python train.py --train_examples=123503 --method="simmim" --bias="none" --shared_expert=true --residual_init="none" --grad_clip=1.0 --ema_decay=0.995 --weight_decay=0.02
Rows from block 3 of a small masked image model, named by matrix and row number. Rows with one number within an expert belong to one neuron, the router's apart. Each number is 128 + 32 x the weight over its row's rms, rounded and kept within 0 to 255. All counts start at 0. Numbers have three digits each.
Before each expert's rows are labels from the 100 images, of 14976, where the router gives the expert most weight on average: "strongest on" is what is common among them; "colour at peak" is the nearest of a few named colours to the mean colour under the peak. Only what is clearly more common there than usual is listed. The data: crops of objects in photos (Visual Genome). In brackets: how many of the 100.
# router: router (model.blocks.3.mlp.router.weight, 64x96, trained with AdamW), inputs 0-47
# gate: expert gate (model.blocks.3.mlp.gate, 64x48x96), inputs 0-47
# up: expert up (model.blocks.3.mlp.up, 64x48x96), inputs 0-47
# down: expert down (model.blocks.3.mlp.down, 64x96x48, transposed), outputs 0-47

# expert 59
strongest on: object: clouds (27)
colour at peak: white (87)
router.59:133149171118112084121166102127086087164126138092099178167089192155079089150164185145120104156178082114162168097142116174118099183159080121141163
gate.0:216086112156143086133140141142110117127127103117177100082105111132086128168105172123100108156147103069085205107126164122056136088120106144119138
up.0:194072184131146159141110121064120138119132107088171047110071122079102144146119164113117152096196145153149159139130172148095078140097137110117170
down.0:130193091194186106141112092084099073124121083142155130163108114102142170156115120094102158165152133178160114114105150104178121174170145142120121
gate.1:193105114109137150154096125130116106166134134089193091119085112155117166127079141070099153113161093156124183072124142135116110145065164146149154
up.1:132085099103153161134110122148127136123122168070130149107094125161104176106132138061148168116126118168162160067176084171090100140124114182212136
down.1:133061136144105114093119148138088188088134121079132157118075137114145151128138108101109133109133174188184109089139091104138119150174131085158162
gate.2:098136142125170120092106139135108110108159132147133096121154106148162124057095173103189165176131138131085089109111105131095126083092125172172134
up.2:134133189105122152182109132120113126107175098140114137135096185156107165133130138139095124038166126127209158122158089161136113154106124108112129
down.2:164166098124156149163025150198159122102131103137150147172116135151138086189088126086184119142168086107130069071075093097148147167115114149102193
gate.3:174145123143153119115183133180121087199163071151157085101149153085115150133111120087167160126132139139113152070089033128116121086112158098170148
up.3:170075168102118128114110126102082117143154146129140089123104089141119107195095103184119144136156094127134165140114191143110124047082160105110135
down.3:088149097152136113155059087084134157153107091193132129110152117172174087168105108098182189166152077138106128092148104128160100148117114180185096
gate.4:203134173141105087090127122194149112129138084119111155123185110170156152180142128119062125123118112146120122125109150107090138132137075170095092
up.4:175101121144140089108105165132165136078092075109100107134097145083101154056119176106133133146185138160213127132161101120121124209092090105176121
down.4:171089112172133093096058142105093183115112092159120109201120110161097120135074115145120200148179124115118148143097136084121191149135149115079131
gate.5:094127149111135130149096194128065119134164088070127163133126088147146122153153128167161067102157085093145083084176121083117127182116116115156087
up.5:115134160102121135144095176132090107138136104072144143137102093126152122145154125165155079086156077098150083093176108082116118169123103100172098
down.5:083180150076124133043191111160146065121098177102100148069175160055171126134166081112153091175110119157162124136098149134136155134124104097164116
gate.6:123058165121079106114146153159199098168135098140179146112128112103096148099113104118161144100142110139085181157105080104113131172047110114094130
up.6:028160167135103172179143113082170158144162129137132108132188144170121175146137148110120132124159120108174117085189134147118139120123124013121139
down.6:160163073103196120126107116137120183107108151104122172135149155073104153080043093106123184146197144080095128134076111145155114124127130122123171
gate.7:096160161110138088115112153110160064161175140136134121128149141112165106118207151062130199096167185160160166078148152093093174148112118075156158
up.7:088118143190089102082104069119218180147159127147122135086156103148184076167099109090168094164119098134065108130137129130166101201186114176097130
down.7:134129084173134129160155115134107134159159154152147149135092134111143108137131112111163107100135140061099124098084103110182127085109186119095115
gate.8:145058126137123164135134128066211096191138131131153127121113141161127149173120150103100185138118094128073145076130115129099085134106188168135141
up.8:086192119144128084116139142175080157065107123120077128124132091069124101097127100170162092138121149130159094160120147133168157102158075076147146
down.8:160154163114125121149136120156156135085108138091191112142132179149104084120149123083123150105117143171148070115107071121151204108085173117156130
gate.9:110057114143144048116169091130124141195153137187166162134151078180110125104153166094042138136111104138179154085141095131117116118073152088202149
up.9:085097172167150088135173152131173131127119180133074103064152148107151146138125131080096124111117066136134056146137151108146127113132143150182172
down.9:093177129187206128108100153159118141098174126122133065114098111091088160122097091099142129119133120130171096188121159136183113173130150095089115
gate.10:127103088170097095113130184098178117111183136115120095149165121168122153148148125099142221144100119126110107093112171088153217127181167105096130
up.10:129099097175119132104116141075192111107151130106120139149160143154128126136158119111129217134092133154115108081121160083126195189195164126098113
down.10:115144147157182166161078136078107103111082157134117119094114165081133171124136134154120091169168123145200104154116125096127108117151139141115118
gate.11:158125105168115111071135153215192174089170120168085099125135093138103125087126145088104080154062105120151130149149167120120118139128097138138198
up.11:128136130092120098164177167080076065137148150090154121110163089097125103191120105187135171154164159124116063052137108138189130102114113112156109
down.11:144116119196107121163141125150128102124101145149109119122144117127107208111142150114138168167151104183124105177137100099109125169127142166077137
gate.12:153181103136124128136108197136122154106097111110120170142180160139082152125099149084111138116178123118184110095165120158139116125095058117158167
up.12:133126154091138121130135169160115123030163084108134189117126143114091147118129194127105129098137151153169164139186094116126126165089093125111093
down.12:161130111132131128138047110146073148075115094123130144195104115151077168098115166164100166185166137106117115138137109071115174164151106167085193
gate.13:097132081138132157148120075116104146163118092165138116107106107104147094126153118098125195096124118142070124128092140160117122182096139192140139
up.13:204106110196144080111120113192135101128115125101116127109146098107148108167170105060132115208106067171143116137079150084138099136164127137126164
down.13:103098078174137105117112091103078133151159133153116094113079131148131080116159133108129190084132151111112200071156044138180096115155189146151173
gate.14:073124101174152127124157114082096113160117094134156156129142199130148157145096115102042153123133116158110177140100146147091139156064173105203133
up.14:161093161127170107138092099131050131230146107137144068124081162123129180166128116172130150167160079127078134146113094125136083087113176121177136
down.14:140181065143172115119105090136115113122134081148117116101183146122159087124096126091146179137153067068098098118104127130153128195073171162148160
gate.15:215039071072121106147162173164179147167134140150081152133129135097107165162113111100122142107132165133142174101166103095079096152128123124111109
up.15:112116191146163124151110149060153139109094095123141074148090158155087126059109172151088144107209152105132183151159078164172119157124134130108151
down.15:148148068163190122146070093136068180075132092188142157110130120181157154167079128076134177123175153127119110125080160101133137153175148120141128
gate.16:169156087146133145113099135110116116100145133136196130110082190084135062123118102102167144103125108104042125179097187133105118044110121093151121
up.16:092078184109126098154169100144142149170148109124067107142164058194141173121107131193092145138155142126196145062156080126133128183135138156091140
down.16:065097167095107168186111144131086159105132139091138110090170137145126138104108083171133162072134131151115147136172083144100155110114123192155172
gate.17:173084153143153136149088129119064097169098084139177155128081052181106147145125151158136149094130177121151090068167092145142111168142171157082145
up.17:092152110116105135112183084144215149082149185110077117127183191084163099126142115105124110153123078157130173170087153098078154095101082073171113
down.17:128065142115066137124126123137151162097160183114073179114127132142170158147163089159121113113133061130098149131088169125062163109177121146131085
gate.18:222085127118125131158158153102124160104130134116173157145120126136101115174101129150090177154118100064119199115157123143148117171074138073141116
up.18:070123127121111148094112105124206135075100160098101147147153131152137136144142143119131128081089161123127170095121167108101142114147100162115127
down.18:111117090167157118112133149110129148081076193104073105150077155120115096099147131082188113126165124116106159083066122146180109104174156132147118

# expert 14
strongest on: object: sky (27)
colour at peak: white (76)
router.14:102167136138147130116107102161102116169109157090113145156104114161172132173156158147180077110108086083108101165126056159160093165137086163151098
gate.0:103137164130198095148131204167205120109192089148116083146116192128104137108133147119130100150105133059080139124090138119179079107120087138141133
up.0:140118172140166114142131152145188118091153131182138079119138212075115151080116139124132129105088116077102131177109116118163072087115091135123110
down.0:163141095133145134086140122142112153129143143138126195209103156071137120200133076130149124152105101097136115139113228144138065124149078114140120
gate.1:141056122096120136126142149122086145138158156100084158132150125122120108130140157204105103102124105078158147205139202133116116140094112121057104
up.1:138197122154129129157062116109152119110103112158183071119119114120155141133093107061162145156153145158095079097113063138146114088154108145184146
down.1:143131129123166139126127081124125124120107038098084120163098173118083177029148171081133101133125129106120155105164051151089144165150165162143122
gate.2:163133110142140122167141201142087098176140130101168130116176083139158075170115126100162157094133102093066033110140111164165120103141108117138060
up.2:158131132131133135176149180125065103175146134136149109121146098143155096149094113074141160115144102100084022134155084194151123104121126098126061
down.2:165159140127196148098067132125146137115093178103119172144120069124125093147119158105140129167075122195114115156134197177132109124197115103125131
gate.3:151113169136119133127133147129161153121112106101125133131180112107127228150095097077154109159134138062134100198127097180179114169102106140119133
up.3:154112168130124134124122148114169164120114117112120134133176103100127218147096104078175102152135128063139085210121111194164103181105105141111134
down.3:089139116081109135184075141087133136086129147145111092157124112156156152147112077176153196149136136125126078164059124116154150126118095163153159
gate.4:171122097153117150110160162104136080096120174104142169106157117092084121120094105137130160165127128138107134123103122145154140082075165172103148
up.4:149099140108142115126156127116165136184138119131122142169100172148120095120139110068141073133106218126148127102077133107151146146111174166106158
down.4:190134150115043096062120106166114128146103175164170083097178163098140122096105153145117097116164110129152157105140132138130140102105052125121132
gate.5:127138142116105094176080180107163161090131164125167116110149189153098112118110147135153095155182087113120163109126200115155153058135167110111143
up.5:188129105129167153133142120133072097217098119137100145161143104119167187141134128126115199091093140118132116145125090138102107173129087144150114
down.5:117140164186133097114089127118101131130126082103136105094169153104100128096078151116089128170211110157181206132130142141085138116108122180168140
gate.6:119125129119111129119127084146185113099083097146098125114131107093109075113110121105156102116127110151104099092133149121111141183200107145086131
up.6:122119112132135150129117165107081148127182165115180119137129147168136166142135125147104155140122156113139164169127102119129129090031179111152120
down.6:131106096119188159126149157128077136131110197122145189115076119126147132163115106154137084123132142094084137128158120136141128104166205078086110
gate.7:140179148129134111118084177178084129060122089053157131138023083180111125073109123137179097093152149085125153100138155164173116177104128180143131
up.7:107083108130125141135185083082175121188138163202104130120233163073133139187155133106082153169103117163136111158115110099082139078149133067116126
down.7:094063134131119116121124119087104194223178107145040169131112149112136148160111137130156100147191117144155076124090185130093054120136076116160107
gate.8:139140145097146139078138169102092118116098108104128123135066029125101071131161189153148138138115148103116164019181105150102150126185172173115127
up.8:127138161122142149086145150087073109151108112107129160135079040139107111137171197157143144137118174120156156021182127126122142120176158149099135
down.8:159144060134116165112123129097088056107160097093166112079167110094080100108067093140091151132095161156134083121113135161182100152108151113075092
gate.9:083117068151149142101142156109152153154192079088095147122114116133137119160125151088155105096121151186116015172150136124146097144140142082176127
up.9:102136079151146115096106089123147152163211071129114123140100046175150116155149170125173108115116151151090019136121137132098110156170126069160117
down.9:179053117128140045123205129133171119188095123158071113121077151087096097144106168192063141104088107145125112141124138160119092120130170165081151
gate.10:095120098104135146123099143113152141099098165116079114127132112107110099077132139096137165135198120107123100162116091115146164195132095205094104
up.10:141133164112117134119150120137093115156153077111175151135127118128167159203129132152110142140083150169139149108133171136086083034086114064161147
down.10:049128104129177172173109128171094147165115082099158116112104134127145152125132088138160123127138155108163091124124136129163120175110135163160114
gate.11:148119107109089154080107072125139120131066187098152113103198085080180108157140079080141123140095080150140171190137132101114154169149129176102112
up.11:103146173136154074147142190116137142130177082166111135130071155173085155089104181189111132109155161105112104065123152149131089077102121084148136
down.11:161115148122123157153147141135172092121173142196106171110150135163154074197153078115106088152061103083090183131127146164131120098092137104088117
gate.12:081139148138105127123129125128041135129101183139137150107097123130159140075136105175161077096124075098127137167112100129162151129115152113188102
up.12:167114112116150125128129130132211123121158075116124107146160141127097114178118156079093187155127181161127123095141160125093108128146098150065152
down.12:120102173186107113136154153105155111131178123129168125108130117127115138121109167070179128105117136117128177107168153163142126138138179136122093
gate.13:088141107141131124110182093100172155134184123194105130127140105129108139156133105209120093148140081101099130145194113148180145147145159065156131
up.13:163116152102127123148083154163072093129071123065142134136122151125144121110118139047131153112119184156160125098063148112069120122104100195100127
down.13:145137124129138178160061092114106126102131116112165164118136092088130107130103072118134138121195142142140134091130133081096155118138138162170118
gate.14:092097096053110117092067101137080118111103116157095141139125070133123079154106118125140157100124168106127110134118128145137108191131121152126126
up.14:150134174160145134156159177121219112133164135084165087134117161139142147109164119101113115107137099161168143096137125112117156079110145127123108
down.14:097109192064132170172168147153118101126133131067149099172116130126135053102143129122139050079162142144145113121158134107141122082113189094187135
gate.15:128102189114166091148156150115091151162121136123145024129118101149151134141088172183119066111171107106092113056135125156161121147126095135142091
up.15:124101196117164093139160157119093149159119138113151033129125092135152141139088170178125069109160111101103121059134138152161123152126096138140088
down.15:123153105121155156109088089144123082128128132130120141189082167122125110160198075134189129109058150140180101147145091134136129142157133096131120
gate.16:100161164101125118118109147143143137164150140104124129114176175103136144106148133119211111151153088096144082221095112123103085116081045119162108
up.16:149110098164132137135144113108121118096118112156122132147077090141123114148115124144044139114106184164121165037170137134156155136176212131088145
down.16:128094106121147104134177137151176082189105090133107136083154130155141159063150140112093150157131152081173173148111172128106115092098090125080173
gate.17:110119115049124148151123138143150149088114153103136118160138114102068149166109096166143182115115124085071082143108151111171109118111086094114161
up.17:129106092078132138128103113138120140114095133110133126178104140175055133189098158193094170100115174081110108140133105095166127122145143126097167
down.17:117121149131125119115130093128168117147168165109141132086140126108111148150166133136211167161130099165160138137112078048078127154127173067131176
gate.18:142121083131133183115182115154211174073132188111106123102104108043124116116084104132163158125100085120116148197120067176151096135115122172142127
up.18:114098168103120060152103109159053093111115084179171102149151164153113143138152179108143103119140160139175089047119172129122163149111140075115149
down.18:085171123140140162126210100134137064122099142112115149112172112079150135165137123185094126116057153102166179126128116117110159116136113155116110

# expert 47
strongest on: object: clouds (25)
colour at peak: white (85)
router.47:073157176114092074175118105102106109153103163170089156169110172173139165174154114142088093152160091165189097155149101163175096147158089098189133
gate.0:093131135151124112109194093122185102084152210129155190125124150103112114093139128124122114085090094128169206170154093130093130157142167088120079
up.0:103156136081118168056198139098140095127190149100088150122187118122153103123114143120166122111056132129201204175121075088120121074165149090107099
down.0:118094193143092149105126189140129121095144130152137075190155153126083162173081170093123171141136168124098080136108130120116146142086103119075111
gate.1:129190125131120093099151143167112151085124164194094160114086119141097160104105121184122133141112143125161167119082152126196160084113202121127196
up.1:155104133131142151139106125102145125215127042092135098139170098134147093124141165111135158104163111099100110119185129115065107146123087177121075
down.1:146067087111129196133134182138139070075125104163203106124152147054100169097123102133158144171160155130106175097122162108106123144089126105147121
gate.2:104148190150145107115206119099175087202145102144106143123179173157147065105132145071155173079110177137191202127091119113112100116098129153127139
up.2:146165097118114156172047131105096155077119162115113172100087094103127158157093079156103140103129137149118068149130128173162148075188126096138153
down.2:089127140088153122143188150135133121185133139155116184143171088171130119116150103103090148134130147100192172143142106175084167065143106122158129
gate.3:112137081107099136169118134128115094052145181125149144123103133102140105195078099083112183120156125151112109125167137127104127064104186120089174
up.3:066113151185156105159100110137137120129126106116133092119150113139088140165145170150113177181143067094141188160125132168100097129177082054093102
down.3:075121115134187138097182148156118118152152146117135163124133126147111127123104111104096170140108146103156177112151097126110178070153189105152130
gate.4:111110168142161149124128107153124158201097064075110138148175098151109150153168134130130153151088152121110140191125039120103155108143147115139136
up.4:135107181139135160124104106155149145171103056088142127147143085143103163118144126119143135141110171126104146185119031114099175099130161101099124
down.4:090093120142149077130177118143146126101135167126091156104172093108107158078198078130117102150116101102137126144111111102128161134110130170111149
gate.5:113121123103088145083164126107152120105129196139110147127071100159177181107158106124180096142122152121088090167118104142167123150143139144150137
up.5:091102100118098123094137026117154101097129195117108103129101112122160183127169086122152162134149102143158080172083071186142120179107136097165149
down.5:067152137098177125125148139130123094191150159123142188137135093192094134109115101119118156162101155104127172109155141165141168073140133117182097
gate.6:136145146099158148129167161163106105147127104143106147130109160127157146074096142101149065111123120106140197161155079121113150110117141179101077
up.6:139150150092148144125165162164108098148124111147109142131103183108153141080101144098151073116125110109160197154135076117116152107104142164108079
down.6:144140149119135161115142091114103107127167100137126080129082150121185078151118138127172100053084141123150077149172131123115113106172110117166093
gate.7:125136127144127113141115159106120130119140132054159183115161196172117128102099148096156095163116077155106098115122167119173120208159175164118152
up.7:141139116134129116133109155117115126121127134048161184125143183176111121103112158082157103175115092162111100107123176122160113191166178144109143
down.7:108166126165115102123102140114173186111113126083134110129175124120104121129152143105137121187072069150119120176151168146148111162142124109112115
gate.8:125102105121186162117165109113117109208172114134134112116157149138105136191108144182138135169077146103116134130133109113174120103075140159136086
up.8:151094127124187164126157119094125114184163107132126097109144123144110134172108143159143115195092173098113137116141113112166135094073129157121081
down.8:097133156118083190156092172101186145125070143131130095123073138126110165139136135127147122115111150170088102107109099097156131109146103143090100
gate.9:099144111083142135112109095115112107157143132182157169143047125147155163095158128157153130104071184167136157169144100108165147094163120118122077
up.9:155110134156122144148152155148152140086106143077101077114227105120112100163112124087127112151173083087109110095091174142105120131107131103138169
down.9:189117164181141127111092147129136084161113093099094095122110093110177135063147197135115123124103126119160173099146135048052174134093129188115133
gate.10:124123120129136126149133122107129130155087148162160132106145109075149076130142091086123086161120085149082119182155082113128162144070177111180110
up.10:128111109099139101136129142098099130098095139140157127128130106133119120163147133080127118170141116149081107163134103124150171176079193141151109
down.10:134167098123155100122161136104130125076110135156138121189138165090116115110101129106176156101138096105120121133076130188151155193142177115122136
gate.11:154105142113172164156130108128096102136084118059129149159067048165140163153156136142118099099146170082117183102132085203086079182114101145135107
up.11:139167103135097105097119151145177146127157144190135120097188180059093120094095108126125151176098080161137102154128167050166167042138155130104131
down.11:153109137152080107166123115146179106117051097170143112156083166146139133121100137135125159121146146105109167136087139087112154116125142075141098
gate.12:153159118190101089124129166129128086116122166120092130120165149110133139208122075134089088113155099108175122145088190114108132142172080104124101
up.12:168136117195095096124116162130142101101135167108098130119166146101129159207127079131087092123170100103176101159086195126103131162171081111119104
down.12:144175175085064107153086101172118130044053137109183106116108146110092133166172104136163104137131137159158075170150076142111140138196113114152160
gate.13:156182141092131157113059055111158110136108179127105158133118153098100117064155192155124134152151122130101135147071138158130099155130088135100067
up.13:142071146118108099131169194146140145088135123105162061132130083172154157190124046111158145124129151129191122109146142121099148078119164084133165
down.13:090150108112114122168105169140077141071162065108095151075157143152080065106156101166142090165148101179107128105156151102128164156133133133081144
gate.14:073175142104110149115217133162134155093162150178045131109124152128109128135111126129110123130115107156174093213126079105177126140113152110172175
up.14:073173153096109170121211117143138151108162153167042130106129134129124119142108124141121116131110118143162102216125089111172124150105139099153163
down.14:123088149120072087130184147115123144151133161154087146120158137159120157148086116156103085072141066159139138153105112175136146088070131099154063
gate.15:065128157108114125134121205148107089097132149133185125114154189092094167118092118148150136170109093141161100115114095134143126060181151130142159
up.15:090126146109107143147124193127078084128141154101172126112163198079138181158078128136152134156120072142138100130113100154152102071152148121129142
down.15:197141116136075179148077125161104124140111083087136096096167119086132106188171110118178155142136093168114061113089162130139127088124120156128125
gate.16:124143151105119077080115062120136083171125097126085087157154069105116147132136158145118239124108163117173095097108118119075131063161099146181100
up.16:146122126111130172172144180132122171069153162100159152113111186157126109139130104115136030117154100131092184165151138151149124186088157070081154
down.16:134141156124064120100136134099159128159121152061167171111109097134108073123122182110099137092166174090108123091112191176092114152105066137138156
gate.17:131103133169124159131126113079092122066111123166134174096169077160175156087124142137151135138124064177119174194130135097051136148097141117120123
up.17:113115109170121172134130110098095113059109126169131194105168109166162145091131145132145135138095083182104184177143136107065154144109151116128125
down.17:101145110087189106147137100139077151162134162120155119127068121128077153154158182103123105102129141172111126111072125112101090124131189129114191
gate.18:132093146067123139146120166104157148066162147147137095125130181168112153124126120126145097153144088109138160094131165146145126095104118134121125
up.18:154091143101131134144143168114165168071136181098210067118094132114131145093096079137126111142136096128147173145104171154140110064125127163133112
down.18:110148125122136134087195131137102172112166115122132121054085153159148065121106125106141150131167134085113158142052165110177095101154111159121166

# expert 55
strongest on: object: sky (27)
colour at peak: white (100)
router.55:146159120146098094097084094091107147176089146146100109163090178157124094148156167158133106180119076132159112166169087149159087154160102126158162
gate.0:170131172114142170130067133068096131106166096148161115131115186125130167061101174137162148142146138090096101118124183112118106117153102100116103
up.0:107125087142106093119197094181160129155100183100100145121143077120127061189157069107096096111101121176163166132132083150140145144103165139132142
down.0:092164109103116144108168139141126186090099145109083167133130085121111151150117177109114141119146116125138180164169152124140154186120064146152224
gate.1:123146090161121119131100115142197194186056105129081181097203094160173168090171146129158161076090050146133081156141159133145146072159136147126126
up.1:137079170100105126158172150148105100080205156100152122140111190057151061182113111117109091102160133096101140116107062120086124161137123096148148
down.1:149114124174145138131104091075158151141144107150210176107112113096124117094092154062108166093122105132051132154136122112137121155118102068092084
gate.3:122172141107124129141155144162158135184149116170110115138118136179126127136142129121157082107096073114119115169139024156167137118137158134165130
up.3:115173149101126124151163141162165128178136115170118129135122136175132126135141133112162083103104057111121105170143019162170135126141157134175126
down.3:101100157119122138089111134118154130163122154109097096134099136139167090152184114179163123074106080138109154228168095157146101107144150126156151
gate.4:192156138115140182101113127145126149134112137135110144158105145170115219099115125118142124068114144087102123145090141139105136129153117080141120
up.4:052098128110122046136125130122135098130173126133167086093154113078137072143136136138155129155143133157119123142138141125147112160112103173153146
down.4:161104177203142079132124076112132123194116127140181121155081157051179145088155117107080124102141114129117156122125150124128103166185145100110088
gate.5:102134149106130165145094114108156126229096149098130050120076171050100148128101139110168142171175080088102161104098161163136079151104103153138091
up.5:098127165115135157148105120102157134218110139105119036125073183054094164133103147114144128156191078075100166095118155174137077153108089158142103
down.5:168101147175149150163088114142106144125116129141159030174071141084139120094168153132159152112132160112079164119066103102133115139125134136153188
gate.6:157158117116145185148139178089100132124123164123092096108124124101136255117100088104160121116154117102160138142159078159158128110132157108170155
up.6:114154121101159161142121179072106118058108155120107073127151139190131252133142148087141149156150120133120094111150108148149113148125148089202162
down.6:144144089122138110134131106129156139098076180148140126089098144138123124139163141161105102131098149075142142108159115149144145129078100182130134
gate.8:159173149140179162156108110139052144176137094141145117129137183152115188127108174148118104150174097094133122093141151093117148114067127104148109
up.8:097089107111084098105155143119213114061126171113110147133118086104129089125149090106130140098093154160118140160123107174142115152194133151103153
down.8:168200127125149098114115124184128117125169150077128154094139110156100172180102079110077127178147104146152124193087104176118157101066168093172121
gate.9:080094112107145097086158114130134142144108195122122140103140139066145144041119164068139122075128109144131172120187199151120118174177110126147112
up.9:124102156146086112112175103134217141098130144105109098133155103125148080119115090104161109090101141122124104117131152117149165146161121155084087
down.9:122113174181134163113098110066163101112121139140157144135134123076154100103106129123121135119099158090109108117108131120127140155159089141096051
gate.10:148124136153088135118127086130183123108177129111111127119064109085120095076149141078131095152106142166121146121141089111128125174210153105073128
up.10:175119146140097143119146098136180138098183170118101122110065121088109110061137174082137117146107141162125139137135085120122127149192164099070136
down.10:168164094099120117197124119143133147130151159149113073144111155200104132181198111190079163110166099088134132104080119142168096055162128089149177
gate.11:137132106036086087095178133083126130117138147119128144110162107146152152176121125152134243135136139136055162134174144169124189108141080090092126
up.11:107092143157101149158149133098150104092201143135155075158123120098162105147132085108123130067111121117145077107110110159184135080106188112207177
down.11:145110144155139114124104113102136102185155100153168150138106137101178094116098151053124123088136127123097086116151132111126093151144046091107062
gate.12:164138113139128151139121174114158155059170103102119131130115092094148148105128156107101180091103096100109128111071204185123133170131138137072147
up.12:174107110140158133127165094083144129172185166064160115126129115100138112152091099152146141074093131146102091126117206147155095125090140076171178
down.12:146112182176140123131104078076117080176164088123183107155092182107135079081123182100145150118151126149149089106145130104139114105147123108106054
gate.13:097132116135160163142071182105125124047133112166205109136090137141104152073119186147123118167146116090103107145147121097152096134070139137102141
up.13:161144139120096103109185080143133137198131148072056157119191098124155100190129077102137145084108148163167151106102156148096149128177103118148113
down.13:136146125142158080115131148156089096133164099066103143120074093184095120103114162102128057109144114166107127101136101093092130149132109155135129
gate.14:111182183109100143161184131152109150062111183103091164111134098144113113125094140107152142126141116132138075155113097169114154099115175103162178
up.14:148078069157157108108080120111161108182133067148174096153136182114142134118154129139099109129121141123119175081142150088137124167158083160094079
down.14:123075124101105139171072138102187142076113114158170126188128127090155192111144097113139110161132161109104152136183136101122143135100161180082100
gate.15:156127090129085175143203131146066101199109142142121180134113132099121087139154128145164150154130150090116088077137144103139141084115116103089128
up.15:154119090142120085136133156124121072151141130116192098120125174168155103150109121075151094117112097155156178136134103135166136126108209130174161
down.15:138123136163145119128083110078111146184118088148190127162107161108166134085078151070105148128139129113111113124125131139113084140120083097127041
gate.16:167142141164155092129121183099100143087114153074195116124109121062089176157110120089106134210191075098105176133120195143172146136131134113123139
up.16:080116115101098164133135091146154116134139098173061132126142123194174073116151122172140134055078181156148064131149056118082107110136120136153113
down.16:095144131057157128120208147138129061172131153133128188172163092102102138119134158089101119097110150132111183130181146163117153129121141153154110
gate.17:076126138158129114112130128073134152138106121145102147114141069155134149126148126159149136192104116150168135122135164134125144072174178124134132
up.17:196142116098139116126148130169133099109176123132131132135148166122114086151105137082118151103146145108078111104116139134137114178120089138114116
down.17:146117156129107181098138109154080079136178145152110090110151154094139067118101147129139171042120176108142130139088142121123131115126092127125119
gate.18:125093116168164144151159151179075136166107161081121107095124133137158165115144129070108162132098075134141060131126125117133091086149174095129114
up.18:127125105159136101138166125164128117149120170103072081089139088109184134131117070064169081105084136154118122133142126123174098111176147140127164
down.18:152097168160116123159077120060128070164124102149158130174075183084179134078151150114135123116144159130107110095124142125143092113150109076116070
gate.19:143087099132124098139103116127139074128085160165133110113126172214143204113123113147092136106184146175148147133109109158157151162050169137163088
up.19:089186171114118152138167096103218132090142148124133118128127160094160095112168109107130104144170128163149145105156114121110127087127076102064172
down.19:117108149178141142135123099072156139166128109142172102140121131102163148089061142075128142109147138125099112095119161127112097164115097096102019
gate.20:125168145105135120137172142129191141134130074151077152124116132147121146082132111092080079101150130145218154139145139108171128129095133187106121
up.20:117147140110142103106136173174098120105117116188144147115099144128112135183129209132164087169101054132114101138147107093146098165101101072136079
down.20:114148111131144186166113204108114125114067091143096117141131088102123154129166069136108145141052175107162147140144090118165169137126193141121129